From a checkpoint of a small contrastive audio-text model.
Model: encoder norm layernorm, encoder activation gelu, text encoder width 256, text encoder layers 8, text encoder norm layernorm, text encoder activation quick_gelu, text encoder num experts 16.
Data: 26041 training examples, 143.5 epochs.
Rows from block 3 of the text encoder of a small contrastive audio-text model, named by matrix and row number. Rows with one number within an expert belong to one neuron, the router's apart. Each number is 50 + 12 x the weight over its row's rms, rounded and kept within 0 to 99. All counts start at 0. After the name is the row's rms in percent of the matrix's.
Before each expert's rows are labels from the 100 texts, of 14848, where the router gives the expert most weight on average: "tokens" is the input token at the peak. Only what is clearly more common there than usual is listed. The data: short read English sentences (LibriTTS-R).
# router: slot weights (text_encoder.blocks.3.mlp.router.weight, 32x256), inputs 0-255
# up: expert up (text_encoder.blocks.3.mlp.up, 16x128x256), inputs 0-255
# down: expert down (text_encoder.blocks.3.mlp.down, 16x256x128, transposed), outputs 0-255

# expert 7
tokens: "the"
router.14 080:68 71 58 46 26 49 51 55 53 60 28 54 58 54 59 40 50 67 36 59 62 54 45 55 52 40 42 36 53 44 48 60 56 68 58 46 39 74 68 41 48 67 41 70 56 42 38 41 51 44 59 38 21 37 34 65 32 41 44 32 66 55 34 51 53 48 67 46 69 51 59 66 39 49 81 59 73 53 47 56 65 63 57 42 52 69 20 51 53 59 48 43 42 34 50 63 35 46 55 49 37 55 56 52 57 57 50 55 54 55 56 28 57 50 31 39 66 79 43 26 60 48 43 68 79 48 42 58 62 35 63 51 47 52 47 38 20 52 58 69 56 50 42 45 32 69 32 46 34 57 60 52 34 50 39 51 44 45 41 47 70 51 36 46 49 62 40 26 53 56 78 51 53 50 48 63 38 49 48 58 44 42 65 43 59 58 61 55 36 46 31 43 51 25 41 73 68 62 49 56 60 51 49 51 58 55 51 53 50 56 54 34 49 64 46 55 38 56 42 61 57 65 20 52 42 52 51 52 60 37 51 74 39 29 35 39 58 63 49 33 43 66 63 55 54 72 35 30 58 54 46 28 49 55 42 78
router.15 091:46 60 61 24 30 35 42 61 48 70 26 47 42 36 56 47 45 62 37 57 41 54 42 42 36 56 64 62 64 58 39 60 51 35 48 43 50 79 42 47 48 64 44 76 55 43 58 65 62 46 51 48 32 61 43 88 43 45 32 50 57 42 37 60 51 42 49 36 67 48 61 42 50 54 56 53 62 52 46 50 59 53 36 44 60 57 55 34 33 50 41 55 57 44 43 46 50 61 61 46 39 33 27 54 76 59 54 57 48 48 63 30 59 63 52 24 44 59 50 43 46 38 67 78 74 46 50 51 56 42 53 50 52 56 50 20 39 51 62 64 49 53 60 33 41 81 42 41 27 50 60 47 39 51 37 50 38 31 47 44 50 47 48 40 37 52 56 56 56 68 79 49 54 57 41 75 29 63 38 45 37 48 66 52 46 64 62 68 42 61 19 51 45 36 54 70 42 47 57 54 47 58 51 39 46 46 45 58 33 69 55 51 47 61 32 56 54 49 54 47 57 67 18 43 61 57 61 61 67 44 54 81 53 44 49 57 46 63 48 16 35 42 58 66 44 62 44 35 52 54 61 38 38 49 43 79
up.3 140:43 54 41 54 46 73 65 44 32 57 46 36 53 65 51 68 80 51 66 00 64 67 56 63 53 58 51 55 45 40 60 41 50 48 59 49 52 53 49 42 69 57 61 34 39 52 56 59 17 50 43 34 67 50 42 51 33 46 56 68 55 29 65 40 56 33 41 42 23 53 55 44 53 49 54 60 25 41 66 46 31 55 46 44 42 48 47 45 64 68 32 49 51 48 55 56 35 50 61 50 70 71 46 59 38 51 45 40 48 52 38 50 57 60 39 59 64 48 33 72 54 76 33 58 31 63 40 77 48 38 50 61 54 36 36 45 51 51 57 43 34 59 55 58 49 41 35 36 65 69 48 43 34 24 50 42 47 41 58 67 38 64 37 34 51 41 51 46 52 43 41 63 25 33 36 31 48 38 53 63 67 62 50 73 50 49 57 31 54 36 60 56 34 40 48 54 44 49 53 52 55 47 53 59 80 71 50 60 44 68 49 15 62 34 54 45 38 47 42 44 42 64 53 53 47 65 52 53 43 62 51 37 49 38 35 57 56 50 63 68 44 36 57 49 65 44 55 34 45 57 41 42 50 64 45 44
down.3 151:57 40 46 41 43 35 53 48 68 38 40 53 31 39 45 48 59 46 44 61 63 47 51 48 64 70 48 35 43 42 50 33 48 44 65 45 31 36 39 48 53 21 42 50 83 36 39 42 75 31 33 68 23 49 27 54 49 44 46 41 52 57 46 52 37 44 30 69 55 32 70 49 41 48 52 50 50 36 67 57 66 40 49 44 61 69 45 49 57 51 49 49 88 70 57 52 47 54 53 34 50 47 54 75 48 50 57 52 31 61 58 52 55 48 46 57 21 56 43 43 57 45 51 48 40 53 52 38 48 49 55 52 53 61 45 56 65 48 43 58 48 48 30 41 71 57 50 42 61 31 43 64 55 33 57 50 37 81 46 48 65 44 58 72 46 59 45 39 67 48 56 35 57 47 37 66 44 52 35 37 48 49 44 47 32 66 37 36 63 67 37 28 40 40 51 23 68 54 52 50 51 70 54 66 64 41 52 44 55 67 64 52 46 38 40 31 09 54 54 63 40 60 45 56 34 67 58 47 55 52 49 65 58 55 62 54 68 58 25 51 58 56 57 54 71 63 44 64 47 74 32 73 62 38 49 41
up.4 114:47 49 47 83 64 64 50 33 39 64 45 57 42 34 59 58 49 56 44 38 57 57 43 60 46 49 52 65 42 51 68 16 64 53 60 38 38 50 39 63 58 40 46 35 61 45 35 58 47 40 49 48 73 54 34 49 69 73 43 56 24 46 42 69 55 23 49 40 53 39 54 46 43 42 35 44 81 51 60 52 58 69 50 57 37 48 42 67 41 40 47 58 48 45 53 64 60 49 34 54 69 48 59 48 43 36 39 70 36 55 50 62 44 53 51 45 49 77 63 44 31 33 59 60 47 53 37 43 42 67 41 53 54 46 58 79 37 47 39 45 42 41 32 54 57 52 25 36 62 59 51 55 36 42 52 58 30 77 70 52 55 47 68 36 37 39 45 49 59 63 41 56 30 38 48 54 56 66 33 60 47 61 35 85 44 29 49 43 35 60 48 72 31 60 54 47 48 52 36 49 44 49 37 45 54 58 64 59 43 47 61 49 64 50 44 55 58 60 34 47 55 34 60 54 45 82 41 44 51 65 64 36 54 55 35 61 61 51 49 34 36 51 62 53 77 52 56 16 61 52 57 37 33 73 62 61
down.4 116:37 40 40 39 47 58 48 65 54 31 67 57 43 69 42 35 30 61 53 81 33 46 54 38 53 22 52 40 75 54 53 72 51 63 40 53 19 54 63 53 49 46 39 36 59 29 45 38 61 56 38 59 23 71 40 70 41 10 73 39 58 55 60 50 60 66 51 38 48 62 60 72 46 44 71 61 31 61 34 60 58 37 56 43 67 39 42 42 55 22 57 36 48 44 63 57 49 48 42 48 39 43 53 62 33 52 54 36 49 43 38 58 55 43 57 56 42 63 55 53 71 48 54 60 43 47 61 34 62 43 52 72 52 53 49 62 42 66 35 45 58 43 44 43 38 54 60 54 46 38 61 55 68 62 65 51 55 49 46 42 64 55 57 36 51 50 37 53 37 31 44 18 55 48 55 52 62 47 36 44 37 47 49 38 54 58 43 44 73 53 41 33 63 45 74 50 46 59 41 47 49 69 49 45 48 44 38 54 52 39 64 54 27 43 61 57 59 57 43 60 39 46 51 32 43 60 62 52 46 50 32 57 36 42 55 35 50 56 55 36 49 56 48 35 66 53 36 47 40 39 49 49 27 03 71 44

# expert 6
tokens: "is"
router.12 118:50 70 39 40 46 36 40 52 35 57 38 40 45 59 47 40 40 56 58 70 61 29 38 58 75 39 53 51 48 52 59 66 41 46 57 51 77 55 60 43 61 61 48 48 59 60 68 21 42 56 69 27 61 33 54 53 54 42 35 64 60 58 39 36 60 68 51 73 51 63 28 51 26 41 44 57 49 51 36 52 56 61 69 51 40 58 54 49 63 44 45 34 46 46 67 48 50 57 44 41 58 74 61 51 39 40 50 62 62 43 50 53 55 45 44 37 61 59 43 49 42 48 25 38 56 56 67 58 63 40 50 46 59 33 41 44 47 72 59 63 64 49 33 57 25 56 28 55 25 43 35 45 39 55 46 40 66 56 59 60 63 42 37 58 52 78 30 41 46 63 23 41 49 23 58 56 52 40 50 43 61 47 57 49 69 51 27 53 59 31 61 57 47 49 52 49 51 57 50 45 56 31 38 57 55 39 55 48 66 43 46 49 47 45 74 53 34 80 30 70 39 58 48 56 18 57 42 60 64 44 39 34 46 38 53 22 38 70 57 47 75 74 35 36 45 46 43 45 57 38 38 61 71 46 44 43
router.13 133:66 49 59 42 24 55 66 71 57 55 45 51 45 65 43 30 42 61 48 60 48 68 47 69 37 34 55 35 72 45 34 66 46 52 64 56 58 78 58 25 28 47 30 82 57 51 49 45 66 66 82 61 38 63 42 59 46 38 43 28 53 63 54 46 47 37 67 60 58 52 48 65 52 58 48 57 37 46 38 56 46 44 33 14 65 61 58 34 50 44 45 47 57 35 60 49 29 55 43 50 44 49 37 62 56 68 50 53 38 56 48 41 56 49 46 49 58 67 36 30 54 53 44 72 60 57 49 71 48 50 50 41 59 55 51 37 24 36 34 56 52 47 42 32 36 71 53 83 67 41 68 49 54 30 55 48 46 40 41 52 59 76 51 38 39 42 53 35 61 50 49 42 54 57 40 51 29 35 58 47 40 31 49 43 48 59 68 44 37 37 46 39 46 47 62 69 65 39 70 41 53 51 61 54 60 66 32 37 56 61 58 56 34 58 61 38 33 54 46 44 42 70 32 45 50 54 77 55 65 46 53 61 49 41 42 57 45 24 45 47 41 58 49 61 46 66 60 58 58 49 30 51 45 34 45 61
up.3 139:55 38 52 64 69 46 48 44 49 49 53 43 54 56 44 63 64 30 35 18 49 69 93 54 57 54 49 54 49 33 53 50 59 64 43 52 63 41 56 60 56 47 52 45 36 43 49 54 45 60 32 50 36 48 46 27 58 59 69 39 26 56 64 36 68 55 57 57 52 45 38 55 47 51 47 57 45 36 39 61 46 54 77 47 39 37 61 51 54 40 39 45 43 49 63 70 38 35 45 33 54 66 46 75 39 60 60 31 34 49 17 56 30 49 39 67 59 55 56 58 57 51 49 37 43 38 47 51 41 55 55 59 34 60 40 85 47 46 47 57 31 49 53 52 47 46 67 58 65 48 59 57 56 46 59 70 74 60 56 40 37 51 60 48 50 31 48 55 43 54 55 40 49 50 54 39 65 48 32 65 30 53 31 45 51 47 47 34 40 41 66 51 52 37 30 46 53 42 52 28 43 40 52 67 71 69 58 51 51 26 48 39 60 47 54 43 64 53 36 34 56 37 76 62 36 40 54 51 45 77 48 27 46 67 39 67 43 48 47 66 35 25 40 59 39 40 54 44 50 68 50 35 53 42 61 11
down.3 126:41 40 49 38 39 47 43 71 60 58 57 47 25 51 42 57 30 67 52 65 60 45 40 42 54 37 70 44 59 65 42 51 45 60 58 43 57 44 39 42 37 67 42 61 68 54 41 55 69 56 62 50 71 60 53 51 51 62 62 43 56 50 55 48 28 59 59 41 43 45 52 50 47 55 36 62 54 45 41 37 55 43 34 40 55 60 41 86 43 55 38 70 80 59 50 44 55 64 25 66 47 42 53 52 54 42 44 41 48 53 68 58 70 50 65 44 50 61 38 30 21 41 35 60 49 68 66 52 63 56 37 46 59 37 63 54 60 53 31 39 58 44 46 42 63 65 38 23 58 50 44 46 34 46 49 55 51 58 62 49 58 56 47 50 59 45 63 57 72 32 50 29 68 44 09 75 32 52 53 55 50 41 44 20 35 31 60 56 43 39 45 46 47 51 58 32 51 60 55 43 39 45 49 45 54 30 25 43 59 77 71 52 22 44 50 39 39 50 57 70 47 60 27 39 48 37 58 47 63 48 36 52 60 49 68 60 44 71 38 59 55 71 51 46 68 64 46 41 62 54 30 61 62 36 65 54
up.4 104:37 63 23 50 49 34 37 42 41 61 56 40 72 40 24 62 36 61 70 37 60 45 41 44 56 19 44 63 43 38 62 39 49 32 56 67 35 26 46 54 50 56 38 17 44 51 53 34 38 40 43 50 47 58 48 44 40 32 31 70 46 37 50 55 39 67 57 55 46 38 39 38 47 51 48 65 64 57 49 47 62 58 42 63 41 37 45 63 65 43 58 66 43 55 58 26 59 57 53 52 47 69 71 48 37 64 36 39 73 36 41 55 62 63 55 48 68 62 35 50 77 24 31 50 49 62 53 47 53 50 63 50 51 18 33 54 64 72 36 29 69 58 50 61 54 37 53 69 43 65 54 47 57 43 58 56 51 49 71 36 49 46 48 60 59 46 55 59 49 62 39 51 47 43 76 30 48 52 57 36 67 61 53 57 62 44 38 55 40 66 56 75 63 53 67 61 56 51 48 49 59 47 56 76 49 38 55 59 49 53 61 49 43 52 66 43 75 32 33 72 40 42 48 54 40 38 50 52 41 64 45 20 46 32 58 37 63 62 54 50 55 42 39 42 72 49 44 33 53 57 55 67 55 51 47 43
down.4 103:39 74 63 44 45 41 55 41 36 58 40 49 51 54 49 38 37 67 65 30 51 54 60 43 45 48 47 75 67 63 57 61 63 65 48 57 61 42 43 45 56 50 53 38 66 39 36 53 62 41 68 45 42 50 25 33 54 57 38 75 61 57 62 31 55 61 45 36 21 57 52 42 46 33 18 51 42 55 47 41 55 52 43 67 54 49 50 35 41 48 36 37 63 47 45 65 54 47 66 80 37 63 70 53 35 48 50 28 59 46 46 47 64 59 48 52 45 58 63 54 61 43 40 49 21 73 35 71 64 43 76 71 54 30 42 39 35 56 74 59 42 28 52 39 51 64 63 22 34 55 56 39 41 36 50 48 39 56 83 56 57 43 46 45 54 68 47 51 45 48 46 70 37 43 30 53 45 73 55 50 54 62 42 58 34 35 43 56 55 43 45 69 50 48 43 50 30 71 51 61 56 43 45 36 59 53 40 58 62 55 40 51 48 61 46 50 35 63 39 65 37 45 52 55 18 54 50 42 48 39 57 51 63 48 41 74 34 58 77 51 38 50 69 35 32 57 50 39 53 49 50 38 60 64 46 40

# expert 15
tokens: "see"; "he"; "it"
router.30 101:69 71 63 30 39 39 56 52 55 61 47 62 65 51 39 46 65 51 50 51 56 45 48 55 57 49 47 23 54 40 30 48 46 44 41 70 56 66 57 41 31 49 43 56 40 47 49 37 46 58 46 57 32 36 40 55 33 17 38 44 68 49 28 45 50 50 47 73 58 30 50 67 52 62 68 69 58 16 43 74 54 49 44 29 36 44 54 43 48 52 78 35 52 39 55 38 33 42 66 32 47 74 75 41 56 69 51 44 58 51 29 54 56 44 62 42 39 61 37 56 71 50 43 52 66 37 50 66 55 31 58 41 36 44 26 49 48 55 83 68 66 62 33 47 58 53 47 72 41 47 40 59 56 37 34 51 57 63 46 48 67 58 45 59 37 56 46 39 53 83 55 35 69 51 74 50 40 50 54 43 45 42 54 53 56 65 43 62 69 57 48 32 70 40 50 62 69 48 49 20 51 29 65 65 56 48 45 46 52 52 55 44 40 59 73 56 56 56 46 41 43 59 44 55 41 44 45 55 36 47 34 54 22 39 54 34 45 34 41 54 51 47 35 52 51 67 54 55 46 55 45 55 51 44 40 64
router.31 120:71 60 54 41 42 44 51 59 62 45 38 48 63 60 47 55 70 50 35 66 50 47 34 44 46 52 60 21 64 58 28 52 44 31 38 57 67 58 56 35 50 55 39 62 58 58 49 53 57 56 37 56 61 47 53 43 29 27 48 43 66 56 22 63 38 51 64 57 49 33 47 72 42 73 58 71 60 18 44 56 66 47 34 33 44 39 65 22 61 40 70 57 63 35 46 28 31 58 65 35 45 55 69 45 69 50 47 38 61 63 51 48 55 43 71 45 38 44 53 52 49 44 62 59 76 28 53 56 41 38 39 40 42 55 33 32 64 40 78 49 49 58 57 42 72 41 43 63 37 44 63 57 59 39 33 50 44 47 39 47 51 75 60 64 38 48 52 61 36 69 34 52 67 56 60 52 36 63 48 38 39 47 55 38 46 68 49 56 54 63 47 30 69 53 38 58 51 37 67 39 32 33 71 64 37 43 58 46 59 63 51 69 36 64 55 43 67 35 60 36 50 64 63 62 60 52 50 61 61 42 52 62 41 60 67 44 68 46 36 54 44 46 56 50 41 61 56 67 45 42 42 66 59 39 31 56
up.3 058:32 67 39 48 50 45 28 52 43 50 36 62 63 41 74 51 64 61 51 31 57 31 52 81 46 22 45 50 20 28 62 41 53 53 63 48 56 34 55 47 48 46 25 53 53 53 56 47 54 38 45 40 45 42 51 45 53 61 39 36 46 53 57 55 52 66 72 62 19 43 54 57 55 56 35 51 51 36 45 31 57 48 47 54 33 84 54 54 50 54 51 66 47 48 54 41 61 57 51 43 71 46 61 63 56 43 54 54 58 81 65 39 35 55 67 26 53 50 47 44 66 40 31 67 49 54 39 38 58 76 51 39 57 41 45 53 63 53 59 42 34 38 59 54 46 59 36 74 16 66 58 47 44 44 59 63 25 43 73 38 48 48 61 44 60 51 49 53 57 49 40 64 66 55 46 70 54 69 40 38 55 38 40 60 49 30 41 45 46 86 52 61 53 49 54 66 44 59 37 52 49 53 57 66 40 22 42 44 65 56 49 56 55 38 47 48 52 32 62 49 37 52 44 43 40 42 48 43 45 42 41 57 33 46 38 39 58 53 60 47 42 52 65 44 70 72 51 48 61 79 47 81 38 66 54 58
down.3 059:46 56 75 43 30 80 43 53 51 60 45 34 61 52 18 59 50 49 32 47 54 55 32 50 47 44 60 40 66 51 47 52 32 54 46 35 56 46 63 41 65 35 60 49 23 46 45 66 53 51 36 61 51 54 30 65 51 50 52 18 65 30 39 35 31 46 25 47 51 38 60 68 70 67 60 50 17 30 66 48 37 54 43 51 59 41 56 62 57 66 50 58 48 62 55 42 42 35 63 56 37 48 52 42 24 42 57 25 45 39 29 43 52 71 40 53 48 59 53 70 53 66 56 45 55 55 58 41 69 65 34 41 40 43 52 40 64 57 29 54 44 43 64 66 54 58 48 26 54 53 40 48 56 35 46 55 40 62 33 49 60 53 44 42 52 26 52 59 44 60 63 60 41 47 49 38 29 43 37 47 53 35 51 55 34 58 63 62 62 69 42 31 60 35 36 53 79 44 72 30 53 50 53 56 60 56 36 52 42 65 51 34 42 60 44 49 30 33 54 55 53 67 49 53 56 70 56 58 28 41 57 53 35 61 62 35 71 52 55 72 53 63 41 57 46 68 53 41 53 47 43 40 47 36 71 53
up.4 139:23 67 51 61 40 44 53 46 27 67 45 54 42 55 67 52 64 79 63 23 48 48 52 55 41 63 48 57 50 57 67 49 60 31 39 39 51 53 56 44 47 44 44 44 40 49 59 60 24 33 59 33 81 56 53 52 40 56 47 67 57 42 37 45 59 48 51 28 19 62 49 51 52 51 40 53 57 56 46 36 43 66 36 57 29 60 48 55 58 72 33 43 45 47 57 53 45 30 50 64 63 57 59 56 49 36 63 48 39 56 55 43 53 77 47 35 63 70 63 60 32 60 61 75 55 52 36 69 55 35 47 45 49 31 67 40 58 70 52 40 37 52 55 49 46 52 35 30 48 67 43 42 43 36 28 25 27 40 63 58 32 55 38 42 62 51 43 41 58 55 59 69 36 62 61 54 48 55 48 71 57 44 62 67 57 50 50 44 43 48 54 67 34 27 57 59 51 59 45 67 62 50 56 40 51 42 44 49 50 50 45 30 62 52 16 59 38 47 51 60 43 54 48 45 44 63 54 56 47 45 53 61 27 38 32 48 51 81 84 49 42 66 65 44 68 51 39 27 52 40 56 43 47 65 55 64
down.4 138:49 20 65 47 41 41 43 45 57 46 66 45 27 54 35 65 61 36 64 57 64 46 42 52 67 66 52 39 64 56 68 43 27 73 27 37 45 36 56 45 47 43 49 54 55 58 44 44 50 66 66 67 32 38 56 73 51 60 29 32 67 50 58 42 46 58 23 55 60 50 53 52 56 63 46 54 56 27 68 52 42 66 50 44 59 54 49 73 59 38 42 35 60 50 45 41 73 37 60 42 52 49 52 55 59 70 61 75 43 21 64 59 47 47 72 37 31 33 46 57 62 60 58 26 43 60 69 60 39 48 41 37 54 42 52 40 58 63 61 58 43 59 38 39 66 36 50 43 66 52 63 35 33 67 38 57 49 71 43 54 62 49 29 47 56 61 50 48 59 50 62 38 77 56 41 67 49 53 69 50 58 50 66 31 56 60 53 66 54 49 35 30 64 62 72 32 51 38 36 49 50 55 52 41 24 38 37 34 50 57 58 61 34 41 55 55 45 61 62 57 53 67 42 36 48 52 37 60 48 67 27 36 65 33 60 68 51 43 39 47 69 42 40 37 48 41 43 59 57 57 39 50 54 30 43 42

# expert 3
tokens: "the"
router.6 128:49 59 43 48 28 57 44 65 59 49 52 53 35 53 58 36 48 64 45 63 51 26 48 42 52 61 47 44 61 55 49 78 55 35 63 54 65 85 55 42 41 50 37 70 53 52 56 37 40 60 70 27 45 53 64 64 52 34 50 47 57 61 41 50 71 41 59 61 59 74 44 54 36 41 56 50 50 67 30 60 49 46 73 31 56 73 45 24 52 47 40 42 35 38 63 43 37 51 44 48 52 47 50 52 46 47 62 62 37 53 61 42 46 43 41 30 51 77 50 51 41 70 45 67 75 31 58 50 69 40 56 50 74 46 67 37 16 63 50 57 47 44 43 53 17 83 45 70 33 39 58 41 43 61 50 54 52 41 53 55 57 61 41 39 30 60 16 35 53 50 50 38 38 70 43 70 48 35 38 49 49 42 66 55 64 52 45 49 55 43 44 29 44 51 58 54 63 54 41 59 55 63 54 50 49 64 32 55 48 47 46 50 44 54 54 56 49 63 42 60 51 56 41 50 61 70 46 62 63 40 44 68 50 21 37 32 49 50 47 30 48 66 55 41 41 58 40 56 56 48 53 21 37 26 49 67
router.7 102:61 61 36 36 31 61 54 59 60 59 40 72 51 45 54 25 32 66 37 69 68 44 60 42 54 45 56 26 44 51 53 60 57 49 62 53 41 75 55 36 43 64 40 62 51 42 54 39 51 45 63 37 47 44 48 55 36 30 49 53 61 64 42 43 61 56 56 54 46 66 54 67 26 39 60 59 47 70 29 53 58 61 66 29 35 63 38 40 41 48 49 39 38 48 72 60 40 57 58 53 48 52 55 61 50 47 54 40 61 46 43 40 55 47 43 27 54 61 35 44 68 47 43 66 72 43 67 62 65 40 72 39 68 39 64 38 10 70 63 65 59 58 44 66 24 77 52 61 29 48 28 39 41 46 52 62 57 51 55 54 68 42 50 45 33 67 28 33 57 42 55 38 32 69 60 54 44 33 32 47 45 48 66 56 63 49 42 43 43 23 57 44 56 45 49 45 73 60 47 37 57 49 39 48 61 49 46 42 61 49 66 35 49 54 65 51 58 58 33 60 23 53 34 39 37 47 58 43 44 38 41 50 48 39 48 38 32 59 58 26 52 64 64 48 42 69 53 32 62 54 43 34 41 32 58 52
up.3 099:73 41 47 54 57 40 75 51 55 43 53 50 56 58 55 55 27 24 51 35 28 56 54 50 49 44 44 41 49 41 47 61 55 59 30 53 51 49 44 50 46 52 49 44 43 55 45 48 37 72 31 68 50 34 45 28 58 54 64 49 41 67 49 53 59 54 40 55 57 37 34 57 63 47 61 65 75 48 38 79 46 33 64 50 32 38 57 40 63 37 44 55 43 56 53 55 37 52 49 48 57 60 43 62 53 41 60 52 50 55 20 44 42 31 28 65 45 67 44 49 59 43 41 42 38 34 56 42 43 53 58 45 42 67 44 70 41 35 59 46 54 55 39 50 57 43 89 76 49 35 43 59 67 48 66 55 72 58 41 53 48 59 48 68 53 41 52 47 49 58 60 40 62 66 56 46 62 62 39 55 39 46 37 37 38 55 55 34 59 44 53 47 72 42 44 49 47 29 56 39 39 51 72 76 55 66 41 49 70 31 40 28 55 64 57 63 68 33 44 40 41 46 58 56 58 56 70 50 55 61 56 29 41 82 46 80 75 42 41 73 37 40 21 71 31 46 48 49 37 47 46 50 41 51 55 26
down.3 095:45 60 70 52 55 63 66 80 27 65 54 27 41 77 43 48 36 60 44 41 46 54 55 23 36 52 61 63 65 67 37 44 58 70 36 51 45 42 41 58 38 45 38 56 60 63 55 67 51 24 26 56 56 39 23 52 64 41 38 57 54 46 66 44 50 44 37 46 53 60 35 46 68 54 45 63 50 75 68 60 43 58 48 50 62 27 54 50 55 54 40 35 77 70 59 69 53 59 42 71 45 53 43 58 42 40 46 57 48 69 44 58 62 54 19 62 50 59 43 46 57 59 70 51 50 43 42 54 47 21 55 53 56 47 54 52 49 59 66 60 52 47 59 46 54 71 52 37 68 58 34 37 60 30 49 37 50 44 63 60 26 69 33 63 69 42 73 55 51 30 43 58 22 53 44 64 33 44 31 51 69 60 47 27 46 49 59 32 36 36 54 54 53 44 50 51 42 49 61 65 28 47 76 44 54 47 46 45 49 51 49 47 48 54 25 71 67 35 37 43 42 60 49 50 61 66 55 46 54 47 57 43 40 55 42 70 57 38 67 60 42 57 61 59 45 65 56 51 58 36 43 32 47 60 52 54
up.4 098:43 65 71 53 55 55 74 33 26 75 42 42 50 53 48 65 54 53 60 31 50 55 52 46 50 62 44 52 44 41 67 39 47 48 38 45 46 44 19 43 43 56 39 33 50 53 56 53 03 34 40 54 63 44 41 50 39 57 43 63 51 35 41 47 39 32 25 49 56 37 39 42 67 57 59 67 81 39 54 67 55 77 44 60 28 41 44 60 61 60 53 31 50 58 58 35 64 55 48 43 57 73 52 54 46 68 39 42 47 49 45 39 61 35 43 40 48 64 34 57 55 46 31 44 40 51 18 57 35 58 53 52 53 22 40 48 70 71 38 52 69 62 41 59 60 44 63 53 58 71 53 57 34 44 43 58 57 51 54 53 26 40 46 62 51 47 40 53 60 64 50 58 59 58 52 52 45 70 72 48 59 64 62 50 53 55 44 62 38 35 57 55 58 43 59 68 76 34 40 52 54 37 55 64 40 52 45 41 49 52 43 27 55 71 46 75 76 41 46 55 40 52 52 38 59 60 65 54 45 57 52 48 56 40 59 52 65 25 50 58 57 41 26 51 55 51 30 37 32 51 46 21 49 51 53 42
down.4 080:49 51 70 49 63 47 63 38 50 48 58 58 20 48 60 45 50 45 43 90 66 45 32 38 77 62 49 49 61 57 73 48 46 63 37 58 38 52 32 65 58 79 40 58 75 48 42 53 44 52 83 45 56 49 59 61 54 52 51 42 50 45 36 52 68 48 37 82 56 62 50 42 45 38 53 53 48 44 47 61 44 40 41 40 53 38 49 48 42 48 46 43 52 32 43 46 54 44 39 28 47 49 32 56 41 68 65 65 50 54 38 70 32 35 44 61 24 53 54 68 60 56 37 27 53 46 44 36 44 62 42 35 71 45 54 60 67 54 42 66 43 49 32 56 71 43 60 52 64 29 45 56 58 58 64 59 76 65 44 61 49 45 51 53 49 63 40 50 53 40 53 32 63 60 44 69 64 68 54 46 58 61 63 39 56 42 37 66 69 38 47 26 35 67 73 43 73 55 37 56 50 52 38 38 42 39 59 60 37 49 50 70 46 34 46 46 49 77 39 58 61 44 52 47 51 46 37 47 71 46 43 52 85 44 58 57 60 47 38 45 58 35 42 37 37 38 30 68 54 56 57 40 38 43 45 40